From a checkpoint of a small segmentation model.
Model: 3.34M parameters, 64-pixel images, encoder arch poolformer, encoder norm rmsnorm, encoder activation geglu, encoder patch size [4, 4], encoder widths [64, 128].
Rows from block 7 of the encoder of a small segmentation model, named by matrix and row number. Rows with one number within an expert belong to one neuron, the router's apart. Each number is 128 + 24 x the weight over its row's rms, rounded and kept within 0 to 255. All counts start at 0. Numbers have three digits each.
Before each expert's rows are labels from the 100 images, of 14848, where the router gives the expert most weight on average: "responds to" is what is common among them. Only what is clearly more common there than usual is listed. The data: Sentinel-2 satellite tiles (TerraMesh).
# router: router (encoder.blocks.7.mlp.router.weight, 8x128, trained with AdamW), inputs 0-127
# gate: expert gate (encoder.blocks.7.mlp.gate, 8x64x128), inputs 0-127
# up: expert up (encoder.blocks.7.mlp.up, 8x64x128), inputs 0-127
# down: expert down (encoder.blocks.7.mlp.down, 8x128x64, transposed), outputs 0-127

# expert 4
responds to: clouds; main land cover: clouds
router.4:134188138149114140091120139181142113099137129114126107131115138132120097131091190153133122070111120098130145166100152154144123135134138105171144110146129170098118110151128115140161157132131121120133130121113090139118126098125142122125152097141141135105126124151110182093118152107155095107079108118112148080093121151115094123144080137155110180109156085140129112171151129156091130114137
gate.2:112118145147125123134132091140147131151086165085109157138129131168079161099134152098203128161111129171111129137169139146150133122154118151148115116121156147136129119109092159132145138091182092143130161101190156081129111118136135146092143139124140131094110132174133152140122100085125146155116162142157127110134112133114136126130150148125132134094148124093121081120130125131133155127074
up.2:087128127146122119155150115149155123154094145087101143161131122162095147106147153096171149156111139150113125114178144139167132144165142136142123122112166165122121153121083163132130138113162088140115150104178142121149115104138146152090136151118141132095108135170139150124119097098127143171105176136119143155131104130116156148144153165128147144078145121106115087144112140130139160142062
down.2:078121154161119117141135111109123111162084152113147143120076127146130156115182094160159101113151107147140158156133109109127151134140147175125156099137146122138159112122145159120117084115157138131114112136142140136143089097134105110102102145122134099150136149147176121152160098120134146193136139159103111155097125121107151128121167117114148117119142145129087057103145156165161107116138
gate.3:111144141155130150142096116151087150110138137114111151151100101151080144103119130118129155113091123149113178129158100137148115132108086069134095115125139140133166111174118170123132134109150116150133163129074166106150139085134118129108135156177150122116096125157130126136121090141146114176196140138152141130122162136157129129162137120113131107141126169169111103178151121160130125114132
up.3:115127142144162131140081143130090129121149089118113129166077117106148153131158094166076161136106113141118130137155116146137146126111094099122105144144123121142167118124151126098133097083163138183138139134109160106121136081144096114124138155126139110146118143136151098144116098126140104141206085156127127138149146135149126140144090093134122088165137154168127117167126127171141136084139
down.3:151172144141086121127134141129162139108161121137095133147118153138129101134107119117125094172101107141139077129108153143124088085151111110132131138139124137074095156145109094118142110140165142152115122100155151126168126164136117111113171133127164094158127123157153110103135117164163139115101167114099106096072146153122137132167133124098116129110143164104105186086162109120135110159116
gate.4:103081160166151157145073137113103148108170109125112134110117125145111106100115145175130145080165126140115133137105101121100122142163084111096134150146135155109165145133115150132131165144090168122190115109113152157087136128107112149121128083138064145122122125114077138109135109105133128126159165133140139148145139161130101119136120154126086128151067126126110107147123140145127157124130
up.4:106204097145112104155137156143140132146103114126092103165125150062113128142138134079108154109119103105137155130146133104162161133121120084157111125133122167138112106119133129145120100097160102140101161118136088087141176140133144142163140141168184109124112113147132155134118137130099121159103126136108194135121120145153116147145108099128137160106145160168136152154145125108141111145110
down.4:130115155123093092084100103117143138158125131168122158103128156116143109154131132158138132125100141147171115151103130141114114101155141132130121119152108127119157101131126139146164134188134140167091140083155129129141104127125103084105179099156139082162123113184137115094127132155163138130137095102126085111098139139098131090163121139109147110120129085136098129098120115175167120155169
gate.5:166168146121113086094147135151140124123158127123112140089141147101113122157090113091120120178112161134124107118089136138126142126091130140136146119104130122144076081123160140110139114122162095097115177154142116126151127113139121111129137141168178094141145096135181118112089152109127147129102132116087140119101108107122091088103105105097132137107145164158124170110140162127171106087144
up.5:137083129109156140130105119083125117175141081139140119098103116122150143137171111134092128120155119109143151130166104117104113106116183153076153116135130122147165113143132135140128091133140153109130085141108114131120113146127104100133097153117128135157121172078067118126159144131156109154161095152132102170146079115131097135114098123079152113152110118154161119108099107101149113154147
down.5:094087152119131142163142117116107149154109128140111152120091132098128130131141120128148097103137086104177153144167095090175132089166166132102134141158135143093136154147114161157117131102149148151075117122136115167159107104110095124110113149137142094147129094116126128096141110119126140127135138109114125142108133103082118153155173142180166138118109130132117097086132171150152109182130
gate.6:107120119116170167162119139110127082146127135127137134161113079116107148120110105150123130116122145169119129146179132162191139128108088144108135119083139131136160123152157114117122143167133097105145165107149101090101125122133109112156112148110112137142137145111114112164106153146132100092121126120133121049161145096092119135073097161098123138097093104142119109106107122101103143102149
up.6:131107096113121123096151152135143099089159154147169148131126124164124150113167107113152108146166127128124087140099131154152088129112091149151140120119107077103160123122136093110160112122151134132161119102102136148136111155134107111108113148102097112153110176141170098135121110119138112110153102154083064103141126099075133070141145114137162122134170115091123129098151133123132138116167
down.6:148096155121124118106142132099150141145169111155101114064161156101120110137133106167159097169109115131150112155150159172099114134145148173118155096155086140118097124096175119085146114136124127116112114093168132123123121142139123127129137101116120095157168123151117122116130119130127160115121078115111084100082104122112113108127120119127133151080085138129094138066119118122153131158133
gate.7:141081110090167121140120108139092134146122137164181126151172108145207149130126133074109147105133152154121097136116094122113130129070113152153128114130137132169126110138155134145147155131123122113146131151131116135104133131138107106134083125132097157105123128113146135130091139113103115084147111150150134150159138105134114106100103139147167085146127165143146133154132103121131135107216
up.7:152130118097186100135144081184120096145161144144109108149135092165177141116136141088113117092130160116108081088130094105114111101106150102150111134141140122149122144113140144148110117137114123094145144098109178143135169148119120126171115123132109145113105114128131149159092098121110150130164121086124129147161121109129142151112120123152124094138143169120146121161072093105101163113159
down.7:121085136154125119112082136145111148092133174139119117115119047171114086127075104134102152110092116118153124117127118162149113154123114096159116156116150148147164157155146116147149107112138094146153114126061157142169112130134127135121150097126093122135127099141157101123123097152146120113124124107118154130141124162150142131151107076100065116125165145156129141157106109129120111118124
gate.8:125056153116160169106134104086063125098094133146161119094158138125145162133119123136127164098119142116087118160122133121147113143115133124142129093126112104145152071134150155149107147156147153121179138142169127120120155126101073136082150146145090161140165157114099118115114113116075152122171119153132107126128139110132127096114142131116140116130115103131107120105112126140114091086126
up.8:095149115102120091149097096115123117124116137146093093172127117118177164135137127086097116144134113101152126129142098107137130108104136155122170116142145139144102111111146126136117119095126122101110116147124124134139137086094102111132146165106192094151165108130165149137169120146063144129161091115096147132135128084100149166141093088185152121104153130149115138117110119126144120125174
down.8:120136170134152105142100121166133163137153149165090175138132127156160113066135148133167136111123116147166120109127132105097136111174137112150119133141145172104130170131087154136107137150129138165119131098140170143150118153136116128127146087138119115105120100174154150105103075138141156111111131085133143141102135126079168111168160172156130129118146118129089139135120116149137146168160
gate.9:126111114114131135163166075165085127132126148121096137114163132161104121126058166145141098100098112120088112138128120100127130134155158120114115129107128154114105127181085128183098180111138104129107164140128140164154116119108124125096127136168139162128128100139095153073134113112173119136134112094173116138119118106100151104149127161150160146105119084130136127130118124118114141156113
up.9:112132148105135138159155074135107149126129159115106141122163147147104123104078148127136125115068106137106129152131119085127126129127152126133125155123142177111105116185078131188102161092134108169089164143125158150163119138117099135077151169154157135149115103137126130069155098120168115141132110103159129148116131102103147107166139143131159142122138099152116140133126147134122125155123
down.9:109088155110142100115143134108133129131163158107154141128119136151119174094145126100140165134130156192113099107117102084115161135149092138126114095156122124150148127103135159130155136166072120123145148129138155090124153127194166090155127126140109127107131154126146130179091109102117125162122143101130126162159134116131149132132189151150130087145094123114100103144129141128159156110147

# expert 5
responds to: main land cover: water
router.5:143106157142109119133133131088148111118163137107161136138071151129117129122152071120127111147142135126120110128080148111099122133164077110105137142118112110105130171108128106134099141154099145057148142100117117122120148134110131136095134119118131169114145177091149075114128132154112141067156155128113150116156144098077122118120164128135124128133088145079142125073114147104120147106141
gate.2:139149144166128118131119118186101096125162133097147134145116113147162135140126150108134133129111147174103119128075125141136120158126112148192120109106138097115136119113076123161119155093132096116159138167118179151121088131135112126114146165135124145118131155164175108153095115142119102152170125134108127151155128101147138072149111145121151096154163105145093122131110148166073152136140
up.2:118170101154106121087120138133103148138081150126099115125134098140134130099128118151098171127149117127105124126134137137143124156115124122126141114121124122169121153165143102116128067142101118116109134153138170126075132132174134158129130080175098124155135100179081136113121104136141088185162159115128140122130114183161107108134142106129136151110095125100141106149131110118178124135070
down.2:123179173128116144123175149106159100139121103085165126154101128105099112090148106177129116148108100131108144148144123131162169132163125133128119161142094098100087118129141136096148090123132175145147141133147125115160115140177124104132099171103156095144111140091159083144165147148140114157121132119088114120099154108120150128145145099086144144141119135171142126097172125148130125128117
gate.3:102115113147149139069141097143108137113140147113173122112149132141154118120150123075132155109111135138117135160083126160143153128125111134151127101093144076131117117131134062106141056147121126087099144109095115168142140127141132143132104113159095120155136101106183090124110159070119115129122117111094109120137121123146082122084132116104157134143137149128150088154139127155103113124155
up.3:145132098129138078134082140160199112163135127164083117120133109130160159139095139155138132139106132181099135104143133137107116139137145141142130098129154163158114141116107128109154142075137115124139104167164168094086123088135132147123172100127126154102135091158134176153152117108131136147101176125166118134114085112149164154144102127132115152095125133126141122132094146115135123139090
down.3:094145166126116142156101107098113093133102122109134132090107091132123085180115098132091130141152116108127113146179102133161134150123142140103135165152104096144140123155132120176201111134114132165110135133089133125117103111117101120108146150105141118157131136120116068109157121162146127145181132129167152147149132130132150131141124124100114079128123140131139164110119056133132145117168
gate.4:093096148161119062103143067104140084169133147083096129116142136125134129150097133126108123134107152095155147118100142164105142124175116122078103147085108128113129125103162119142137100144104113071112171096137125098132134113103127088145170128097132116134084116133091103137147135131143113104176119129159125123127137103111107119118106135105105102075130135138121104101115117133122156109150
up.4:157119105175134148085140140106118111134165124122141147111152102166118135121080164124129146126082094106101155080147139140153115113112151107138094167157111113147098112105113125173175128139091101143170117115144149122111132138137138166135151127140104174118137087166119117159106136174106169154179123122123128171086082137148117142132113109110104087111143131116159137116116133142108149139131
down.4:101174143119159182182104096112109158177080130108169134140097143144145107099099154095127139093159162108122110131150109122166165119142153134151128109142132108107116142126087152138121186110123177136118153111152099140146141109094119152134093151159138144113116142099104154118145138143138133155127126114147159175102138105113171149141127153150173127157116106133150100148125116140115126160150
gate.5:096112117117133149138178123111120169099121130107168143123110127152112084098132099124110137105173134142167090135124102117146114138143101110156085138132108135107108180132097093116086148155130124140115139105118112152137159176136143109132134125125084136119098201132142085143096108159137111102138158110120151138157175118101133126156172164125136109146142140112130088129172127138124172153155
up.5:102093114122119157157158122111111155096115126115172155115121134147122092104129101117096145107196129120173092134127097103142113138138109116146097142139113124115105171132102088129087161153134128134111122119122111137137149191118138113137122134128087144125096189102122102135107115156126094117140160109111151128154168096105151121153182171146141108154139123100140093129159122115120169161157
down.5:085092135135149139117099128094073139093123093122134082118096104139106121107115112154130132124132120148114114149172074076140127182112103136115155161148155139122124129180086130156096132120118108128166086174131147142102103134111094109098120146153091136141143134103111126124160109133116137137165173128152080152140156140143126138136163149147135111152093131098121132100134167126146132122091
gate.6:144136089105162124121154126164113069113170147133141115124146122127138165091137164107109139104108130139078143113111117160129106110141142108142092105164110097170120093101144096120136101120147125150144126127152099128142167147131155145165142131146139130094103154102118134124154169105136126146136084092131136163163131060112095139091111113148123141096121169149141136148144137117078083158110
up.6:088123145142112142132086134066126166146073111120132128125110106128118109161166099107129118131166113133139150165153109124148144146074099155117157140079168145103159176155112150091134178132165110116131097134108136136134101120090101125098116162113129140151167107152138134137117146104099142148136162167131123082118144162151151137146143136114113121157134106091124135106124128097132174126101
down.6:140082122137109149128124099108088109099130098081129086116175109124075145151130135127114106159116122145063106122145140152094115108123109095086144108131122128117134116129149122109163154115097079092115114134112123111094134138107117154114153124134070161154140146137098112088105178128085150113150131130124139111150111162166079112118088114125098114109092118106148131133112107120126132089101
gate.7:106134115148099141135114092133147095144131129116103107143087164121136109087147124102156120145126104120129121103127127136104107141183156092119134143155118160092091186130087151132142146134139144142111141101154133193167133185090092151119150107119160102140133143103137119111144113141120184113125160094126123151100152159087134148146152133132132130078135137127102101088107096087136112147113
up.7:136150098124127127122144126107124135136166130134123136107151138070114147150110124109104147141141151135120165135129144157150183125127145122124122186120128112146113103155147158124151093101080122147158104166127106071120123089123144119130134190121133104139114115115100101124171116165142108099120136142179129122097135084150150097155162112159099143147114177167167166113145132163153122097118
down.7:152088102091206115103164092123141098129154150124137177126140113111153152077116132120140149128125179155100117120121146128127143061148143133156110147090105119162104115133128164129121152138094118119157137153150146102115161128157169115190102154138111149096122145123136139156131113104098099127125121133138116152181127091113133132119139149162120112126121142146140152169113169114123145122141
gate.8:098113143122125176115077157071117128104101109154137130108103100124133105137152092164113170149144139162147149131176095149128139154100120168125183123080115124136099138141134122088094136141101150134115086163136128121098141178131127156114112142106090161125172174101123155149117141162082166142137179154114126146137149140143125134121135133108100126148108106119149141111133134141149120115143
up.8:110126132135117158136103189103121132115130128122168135124106092139146135113154085136135143170160117139107146121158094182138119143114125179108189160084115104161096149151154135101106107107122122132111082200112127115081123148140125157120089133084124135129165164102128142133108143135110137155128146138117147123153104155148121158077112101116119136149126110124148116133130125109183109118143
down.8:087200135117097122169146108125111146132104140102101112153107149111145139140109151072148126094116111105142130119135106077159129115144161114139116137163143184103135162143063128191129153107166096175128135106133114147146130076126125151121111155140159127115146103134132170133120117133129134134121142126161175155104123114139162175141157124151129144126116136113119140156130113089124123152121
gate.9:130161150098143085156106125150163134138142142127129097110167150099094137133100134130172136118153171187125131144082144104120140082120093150133107136123163141156106099140090117099106101112133164139152135126172147140141122149128179128148136123115169166112122114100130135126194157108093121117125153136149092113125140113126130155124163178091123138166143138112124146121116137155076138103107
up.9:115104121135122130074122147094141105109131128129123163103110090133125106135121089122134134162130112105120144128152115184153122186122165091123140150103132091132153136116183159150135115148112090126076093144091131118102107140122131130107135110110106103158099107148129099126105131162153121117108149160113195113125075130147142087132109089126115107084113126134121123150090141145140086113085
down.9:117118161160139080152114104127151138133137186140108160092160143152117095138151143120154120169107133155148130124122151166089114094109108142123120136105173110146108151140142130115132106166122112117128098107116188162144111163125114109114174087152101104154127111189138138106088104135114157126112148094121127084119104164112147124142150139101115110076131156089092109137120136124139147121149

# expert 7
responds to: snow or ice; main land cover: snow or ice
router.7:170063109150157151116129130127122155152180125165132139129134136144133108139168083118109139163139116126115153087118147149103134157171090075075107128114084111117170120117141097115134096162122157151135134102143172129127113136152174143138171116119123126171139139126124106125084117150159138110145096128119160160114100156126113156121154119128131112113124117133182100122142170125120105113112
gate.2:086126131167108137110089169112096131154120140088127125179121102142108142190136096151140129148144132113139179133143135142134135148140108138079138122132144138135170145135163171125147128143140063116112140125082134108103124114144099106098142152154108125108128112148141134145121101099111110142120149158158128112145167181148127108091112067105110102145114122126117117121162134170155120085161
up.2:167125112080167120090165100139176085103125125144132131098122112109152111127093136101092145101115135116149085126111136124122117149115160120181105096101116137144095118105117121147135135102129169103120120155169114131148123144129171139154139087105149162109114131111126140132144167152148110097140131122073129159113095071107119140131131142146146135053134132149146139140083128115094145152106
down.2:107096155147095120186095132131133150121115112125061076160130089123107139133138125161105103167083108149144117146167114144138131128136112117116148140108119145114120165160140102099155119112146097140076120129109147138168118161102084118104154146110169104162130106149151115102117113169112145128156142087116139126111148156157115137176110118095139149104167112127116131095101114155138122168127
gate.3:140106135143145110095088155118157111165142141129126140134143146135151128157146090157134113175115115129126121148104145156134114151134174147135156157149082108124136120103142131090122112127092105075167119108196128098128156104150121124122167114155080134148152113123158120098118130095116163126151104129128120110110102097094141080134138078116118111135105149132070170111121150168166109129143
up.3:098113147171198117129164107107145124153163129112118128123167131158147111128115117161172110155088144126135134159095157138124146125167155159128154142116132129104115114126157129110131114137099131070151167069159120110129122099123117113124141080120077097136111134122143127134129127083165166114123123074149124084105112104125121117107129103105127138079107115120093146109116126142159125083140
down.3:090095132107112176116131083096086133118105119105150111068147164130108139168097164085140115145158118093092129151150114122138121117136163139134141126163155110130120088131102134130123152122099121107093109123123102146115114071093114136098129141163108148117153125106081157091160153113115153116161139146184167138129115142163108120119150154130126150121088102080127107114128151136119105123133
gate.4:150091117099117143081110110121147138126146133167127112109210137103155138142131150135174121118113113135126147183152133140131114079112135174141108112129098129149134082128154095121129153110102149133119084109159098148135141127103145111138123135139141113142184138119100141119153142114119150080150098149158090112126110069086139117123115121122143157164115127165123104108152117145095123108178
up.4:128133131106104144118115109121157123144144113158085130115138144112098176130139137144180099112133110121097172164160139126133153088157142152127110100138114150134143084103162113124129134077160130140116116102118111143141132164129128131139081133138145146126172138102104201133148131133100163103114100149172114139102129071094124182129126112133150188122093105142127100119126140125148091157134
down.4:114160157145036101152121084140120116173071155116147133128094153155133105166122111107119096153155146076117116149101112130164128128111119134138128102152133125136139121140115082161153092125172120104095151118107122150160087091120097111101152139125159113162101114132118095119149138140164109128147139153132117106093129131138116092146107160112133138117150164124117105101126105134158104155136
gate.5:134104128125088122122150147120130150146127155112127139132153137155115106131110115126124135177098099144091174169128128183139103138160122114087131134114084145103128129145117143129146102163168107130100162097143102133152162106112131130116172148096123069186112143142123076083155142127146139134147132140139108115110137159129107163150123145115133137063132142127138133071183103126149103121124
up.5:126085132131135134129166143100148165145125122149128129112107120135106100118106065153099157133128097137124183152146110188169138130157130105150134114145093117138118117154096119148138079158164111159112157123148124094131132126158116104123128167099094101155097130156112087132146127122178112185176141158146132147134109156116140153130121126116147121103122161146132161104181146151138100123143
down.5:159151121158128120127157129139174118154134111173155147127151194102156115139122115109130105152111142119122141130108160162074137069106151182132142106083122100127095081123146126113116118142153154085116143137152116123132116109126160149117133122120174105152103153100104127119157138111164129118117123140118118082096086120142113101119097161116163165091153095149119113097171137149139142118123
gate.6:115138157164101096116089086137138136133131117156075119138148111148168116126176128110106136144101147145156106120085117119081113163157142126116146106117115179081119147124175143116140127129124146130114123118123142147146113134092134123128177131150149107185141089116141120127163139135110176133140105085098126099079116143155085146152098075095110121089140136158107125142126157145138116106134
up.6:147171162121152134131099140082127126140125117124154122163115122132121173109169148137135141129165109177117157123096141118085168124109072131095121096131104139127150095108104119112102132115116154139151151154096121090148160173156114135114107148113144150125195107107136151144137127103073169189117115131129110159106153167138105171118112113102118142134143148142109142139148134106127109121160
down.6:145102103113181115142154139129172135176153147139147165117112154126164188100142133095163104081146131124167169106115099128097130112168098124091106103120118128117128152091126190104148116147105137132110158100151124128145155088140146125154109147116136136115118119130146145166101102132138153127127104116145118161129113096096162183126144139158132129109147122129129112146118098107104137183161
gate.7:143126115103140147098148137071177139157110090151123123107183135116116112131115124127134105125140132133101142127125111117077164133105060134135125101110099138121141104134120104116160139136135145111111104111155152094121141130115160111149145124155140160116092123114076094144146081116154117127163114169093076128071153126130119140179151176123154122138106151148127151133141139170101129095152
up.7:108129105135107157138126134113100122118106133118183127152101105121110142108094101131119145129118114035113118117185102148178101093094125109118123195120141148151130126164137120152114078120114083149120155147123147137136099152122097128119144152102163138136102102152124114098149115120129103121157123099160168129164126144127142164128101084098101085141163130145132152128134105146145118115126
down.7:150146098092133103090165083179154109122162101158120150109117178116107117113123168116132106109138128099131149141087126112122114135141152117118103119162101172105113100100114135123120137108155162144092145080153099131156143099125130141139132129143188146106111134120112150120137133128131092120116101102130112110098129099088116114149134172157148212125118113140122132134133142144082131180132
gate.8:101140136151124155116142117113103119132104124089101133093134149135088102139141148131083171100138148099115140129131119097142141134162112081116078138142107105100115150112074140148149135173130114172106152091138157103112164110122139144115131154141134148113110129162103131123095121149121088162179150145121113181090183126122113116189133161122146124088119128137145143150138137149090159145118
up.8:143165127153151168156135129115108110084107144101115114130139122139084127112116168124071139102156159080103132112107124090143143106126112089137095140147108094102107138137071146143147141134122111111098151131088175139123131078111137121126106152139161134111112093161127114129100147117103084156148135115099111156105167119143121091148116145126114125091179081125124144145115141119094160166121
down.8:122098123095107161117145105109122134129115094101126101127083092127086134115112096175097095119135127095117130180124096114150142133174158092086100120163092156099164114144135126118159136098130152134114174107151101110132139141111084107124127175145119136139102154096105114113160168163139108119153104127134130150141178114091122142145108115120142144157100108163138141111079118161111115133110
gate.9:193118102105125112105146150126193119166147118135128152101154149111110141111151141117155136151134131146106171116112170130122131121123145164136123129149106134132120103073156136109101139169129150129088141084167130098137163114173178126154144082178151106115120148141131140163091120152136166158129127119098112100089090099123127136136136113117151151130110124114156151120087125158148106162133
up.9:093139115130103104134116149162130119141096155123155116164131093090111120141139114141134092137152122123090145142157112168161126116139180149123138160108162130129157149101139143143152119114138098156150084129112109149086106127135137149135126129049116127142171120134128152122153134136145114103080106138177156100154091126089184132085123079141115118122134084124141094106122117104139150102103
down.9:111136134094141129146136092110160143158128109165142160115131164086128141143142136143157101102138116099131181161125137124126141106163169143092125106132104137103141107133118136117145140127138169114086163098155083139138121100119129159131137144130169119133098138119096116099168153127164113129158105131130174146121136112079102120148152166121177186111117101167113093116092089175110119144137

# expert 3
responds to: main land cover: water
router.3:108153159078152116118116112147133153128095130136106117124146157102140157090156159134120170214145125136155117131120169130152135127124114083118151111147118122117136133172157124106110058141126141121127168102143123096151128134134097143143154146143143106145133095134153101127146154120130143171122104111108158160125113117147113141163170100089155152138141170161145114166103146135178124123151
gate.2:132137142116130122119151081109146115156161095118099162152109158094153148096138128117127143127120128135147110159114123133116181158165126128151092138140113114111138070117117125110146126079135157153119155091115116113137113106163119090148111126155130100133102125103126077165134101109128104138167077127123142129121139114105081132146145102135222111122126137188148131130133114148128156113165
up.2:140100089115150107112129113186122138127115152144165127120148112164156186164125141141117089121115124121141144113087132109115092122122137151119132102136111147134117155076142113129153097117093097107141108131129143137114151123158149129149109098111129136090170138163155191118118178120136148121099158116135086120121141139163171116132116134167092120155106113065130115150089168108148127159157
down.2:138147099132128131104159153159138136093129154126125126127112099125134141100096093102089154107108116127108126118157104129151129103088108089162113187092144119125092168154117114140079089107158105150151124164075156129161125127129137151133098175134135152135084125110145116152114136135141126118150150131126101131143133124136141145099108080116100122134170190156132173137142138080120127099086
gate.3:105104130096121106118100123120128082161124127099122116164146096119142144169141112104138116149148176163140146114122161143141133110123116166128150113094129144150141143074161108077105119094130091106096136100135105104119162154171134139153143114085127150122176112132144120159120160120129115137125107134125135101153108149148132155061096084104119103134135098108114107119102157106090145070136
up.3:130195102150132122132107107151121093149114154088102139138128121139117101112121156144110092118114125072098129133148137133125163100121173137103132152100156145119108159181107143166160128101099136090132100130070147176126131112094129143122100135128146171118091105111108137119173147152126134113139149135158113120120105102151139129123130117191143145127130115115147140137109081100097151082098
down.3:136121089133173143075147119110095113098125137109185105113141115182125150101107175116134178096137153125090133122112103125110146171103112135150127109176130116140130094114120152137095148144076138121165115135108126128081149104141119124133091099138077156109133165108120144145134134122101140117130130151134116164163114132144101106095161111148107118141092116094140109148133163101112118077135
gate.4:126101136108108126145164081160135124111155165136090150106131126131123149128091109076160116154134087115135091123114112137129100156160125084084141162142153176144184155148130143146114118124134105117114140123150162123136103148146113121114128112191124115118106102151138154108127089135153134126104131108150149120133137102101135128116166108103098145089086162096099150150076129074148117152130
up.4:123136140106119127145196076127162107171129161147113162142138121162096138061088168098109162127118118120112121153120107103153118134145121078141095107125142157121140135162144130132119125134097122126095159121134148115149113125131106106130120143123174107143092062145114129168133135139128101164102145104097149148113155072098123146151159139101146140100156145163122107136110136122126125167149
down.4:127098091124145110112139114138149129107159128161125126105098119131126133132099111148104119118129120129146127154081114127118095105154143073127094124121130118079153126151113117157105112142187141146107158100135102137155115112110107118111147161134124139168053137146154094110109146140171108119157116099119095119118165118079101100153114153140164140128181132160100131100128139197121105140100
gate.5:111131102119107146114122141153112113136126147097129142135141097143103135122105124136133129102140125114115185132126105190186145121112173120104096114116097092153138091097160132154129118096137099120106142137097098114111157102125113107123094163147132123137127155106157128115110180110138097167148095152144138193129115075085111121107110122124148141149132131143151073144162154131139082157163
up.5:166146123100142097082136123104167171116125130187139162088106152124111102116148145120130114182119103151157120113100161128074098133098117136124156103129122143126138114146122120098105108176130174156130094103154123121174131157137130129100160105108143107139132112141110120112151120169162157129093120133097102109105110160132122102144115145113104118115132161134102213131135126128154125124100
down.5:106140090132139132134130147120109090129117096120162084139125118123120150116152111190080131105154128166112117127159104086125169197112134157107120127142117120113132103135144125129098126122090159134186121163137138111070135136130118110122101147136108150118101184102127135158142124118097117168147140154151096155165152125145148133112139130159155127151074115103131127132133176116111171098127
gate.6:135100108160091164136134130168118134100103128137141120096130089172104111104125121129148099128164143147053136126125109116141100128149142103121147145107125108152161173132114157144132150124113119121144125137156127128088135089140140120106114098103111118112156158117108124130145152096167133129107141191161161132147092141151164111112138179165111149112103119075145103128071121090132113109092
up.6:100142165076136128157138146132131166115124131137132117114134130129119151155132093117126143121155138127132142096162095103151142118121182117102130128094162101122124162137140136161122106094128092178062110134115126150146137084179107106111095150117136113168141137139127102099130142150149149161080131146121152153155094088112186120114145137118174127173148088142176138152121137121129110150137
down.6:157118093089165153130133101161125114132126113131135148116171175094121128100121198091136140129137154129125120103136148116111155111140108134130109115104114128122110105143103155098113168124119160113143135109175114107117149145126153177147139143175110167101138154099081155128092130110112108128120103126164153162144124125142142096125162169155170168141101093134168142141120126137078172127122
gate.7:160130181084131166130135134108129144153120121153147101113141143145134111164108125119139134137113121160090102116129132144132159134122130160173144102149124108142066111087097138108107171127170134179157113137137130110134113136143136115110111179096138120152187140127126103134061151113124146132135111102096096186156123100096140116119085128123128100092133111182144140115138141140128104154141
up.7:133100149130133096134124129130096148074159120142148166121118145160131146107156133137133165139133144152166089128101125089106089133113071125129113146122115162100163124117139119127121117150144130168147125122133177104120115171130113102151145129134116125104130128181153167129083079151105134132116127088093124118110164151171147154164132139101104106162149090138132141143132170176131180133159
down.7:142157138176144118121140187124125109108131150097148103158113087154144114125132104155107126145123147145128128100110134158140137140086110142157139151123132073154083117112162104109108106158102114124155123173075152103124137149151137132137108100088134110134122149111151097161125151152122128153149155142100149106135128147186127095107080099090084100144156157146103143143156118105133106081124
gate.8:139128169129131120149125090124119127175137161169123135134144130150137124142101136110135110128144107154143130107142118142110123153108143165135152114103163152114101113119163130185115152132126135124089115114087150144126102111122119136117079102070180162152120090140111181126128113112138141089125122133100083153101100128096168115091121107118088116081145074101112107138161151098113136122171
up.8:143163104149104134109108142112150113132138149144159100111153154148126114139110130081154132110155123081130160106126135179132091119107123117134138159162155149139122113129131123142152136128106095117139085128099106166110106140128180155163075136116129174113125135130122185142131120100112120113075151144118134124095101124138129154083132123101059165123111095094116137137174169086113128110129
down.8:122103111103135168088131144090111111142108113115189107136128127113126145129120134150094110132127136084082154150150094093116132191116168159126111106158111085146110062138109165130129143122122122107129145145128102110093126091107106096118120138122104145136143175088090130126158179107123113154178127157125099150133142106136154113113084152112144103148107092104152136114137149131120114132133
gate.9:136150156089109095151141077157171126167107139138104168119070169158147084105120134118119073149132111126114106156096108115077123145143125138114135092132111130123140126139157154172117130158152189116113147097139127126150138125088137112091137126144119121172083132140120089119144139117159129141142112134119098111113131112077105136162121161141157133102137161112103140095095109128146140133105
up.9:133116112166132172080093165129092128124128090110160095118149117123133136164153123161145141074153144136154157127173132142158153097138120143128128105140130133127154095104122122107141138108114139122137110138124097101085122129184137123155124113097120160101176147126119150171096139106134083147143143160131102131127138139164129127100090134132112138154094075141113064149174149144097149134143
down.9:120104137127157083119113140162149118114126148137086119124127136131143143055114168147141155117144142162159137097109138079125138174154116137158139119123127172112109157134098143097118124139128152109126112121184165123129130143136144085157126079147171105096121123162117178132131119120125132145103160116117085139114128153129123142138171162157120185100140151116102125119115182157139163148141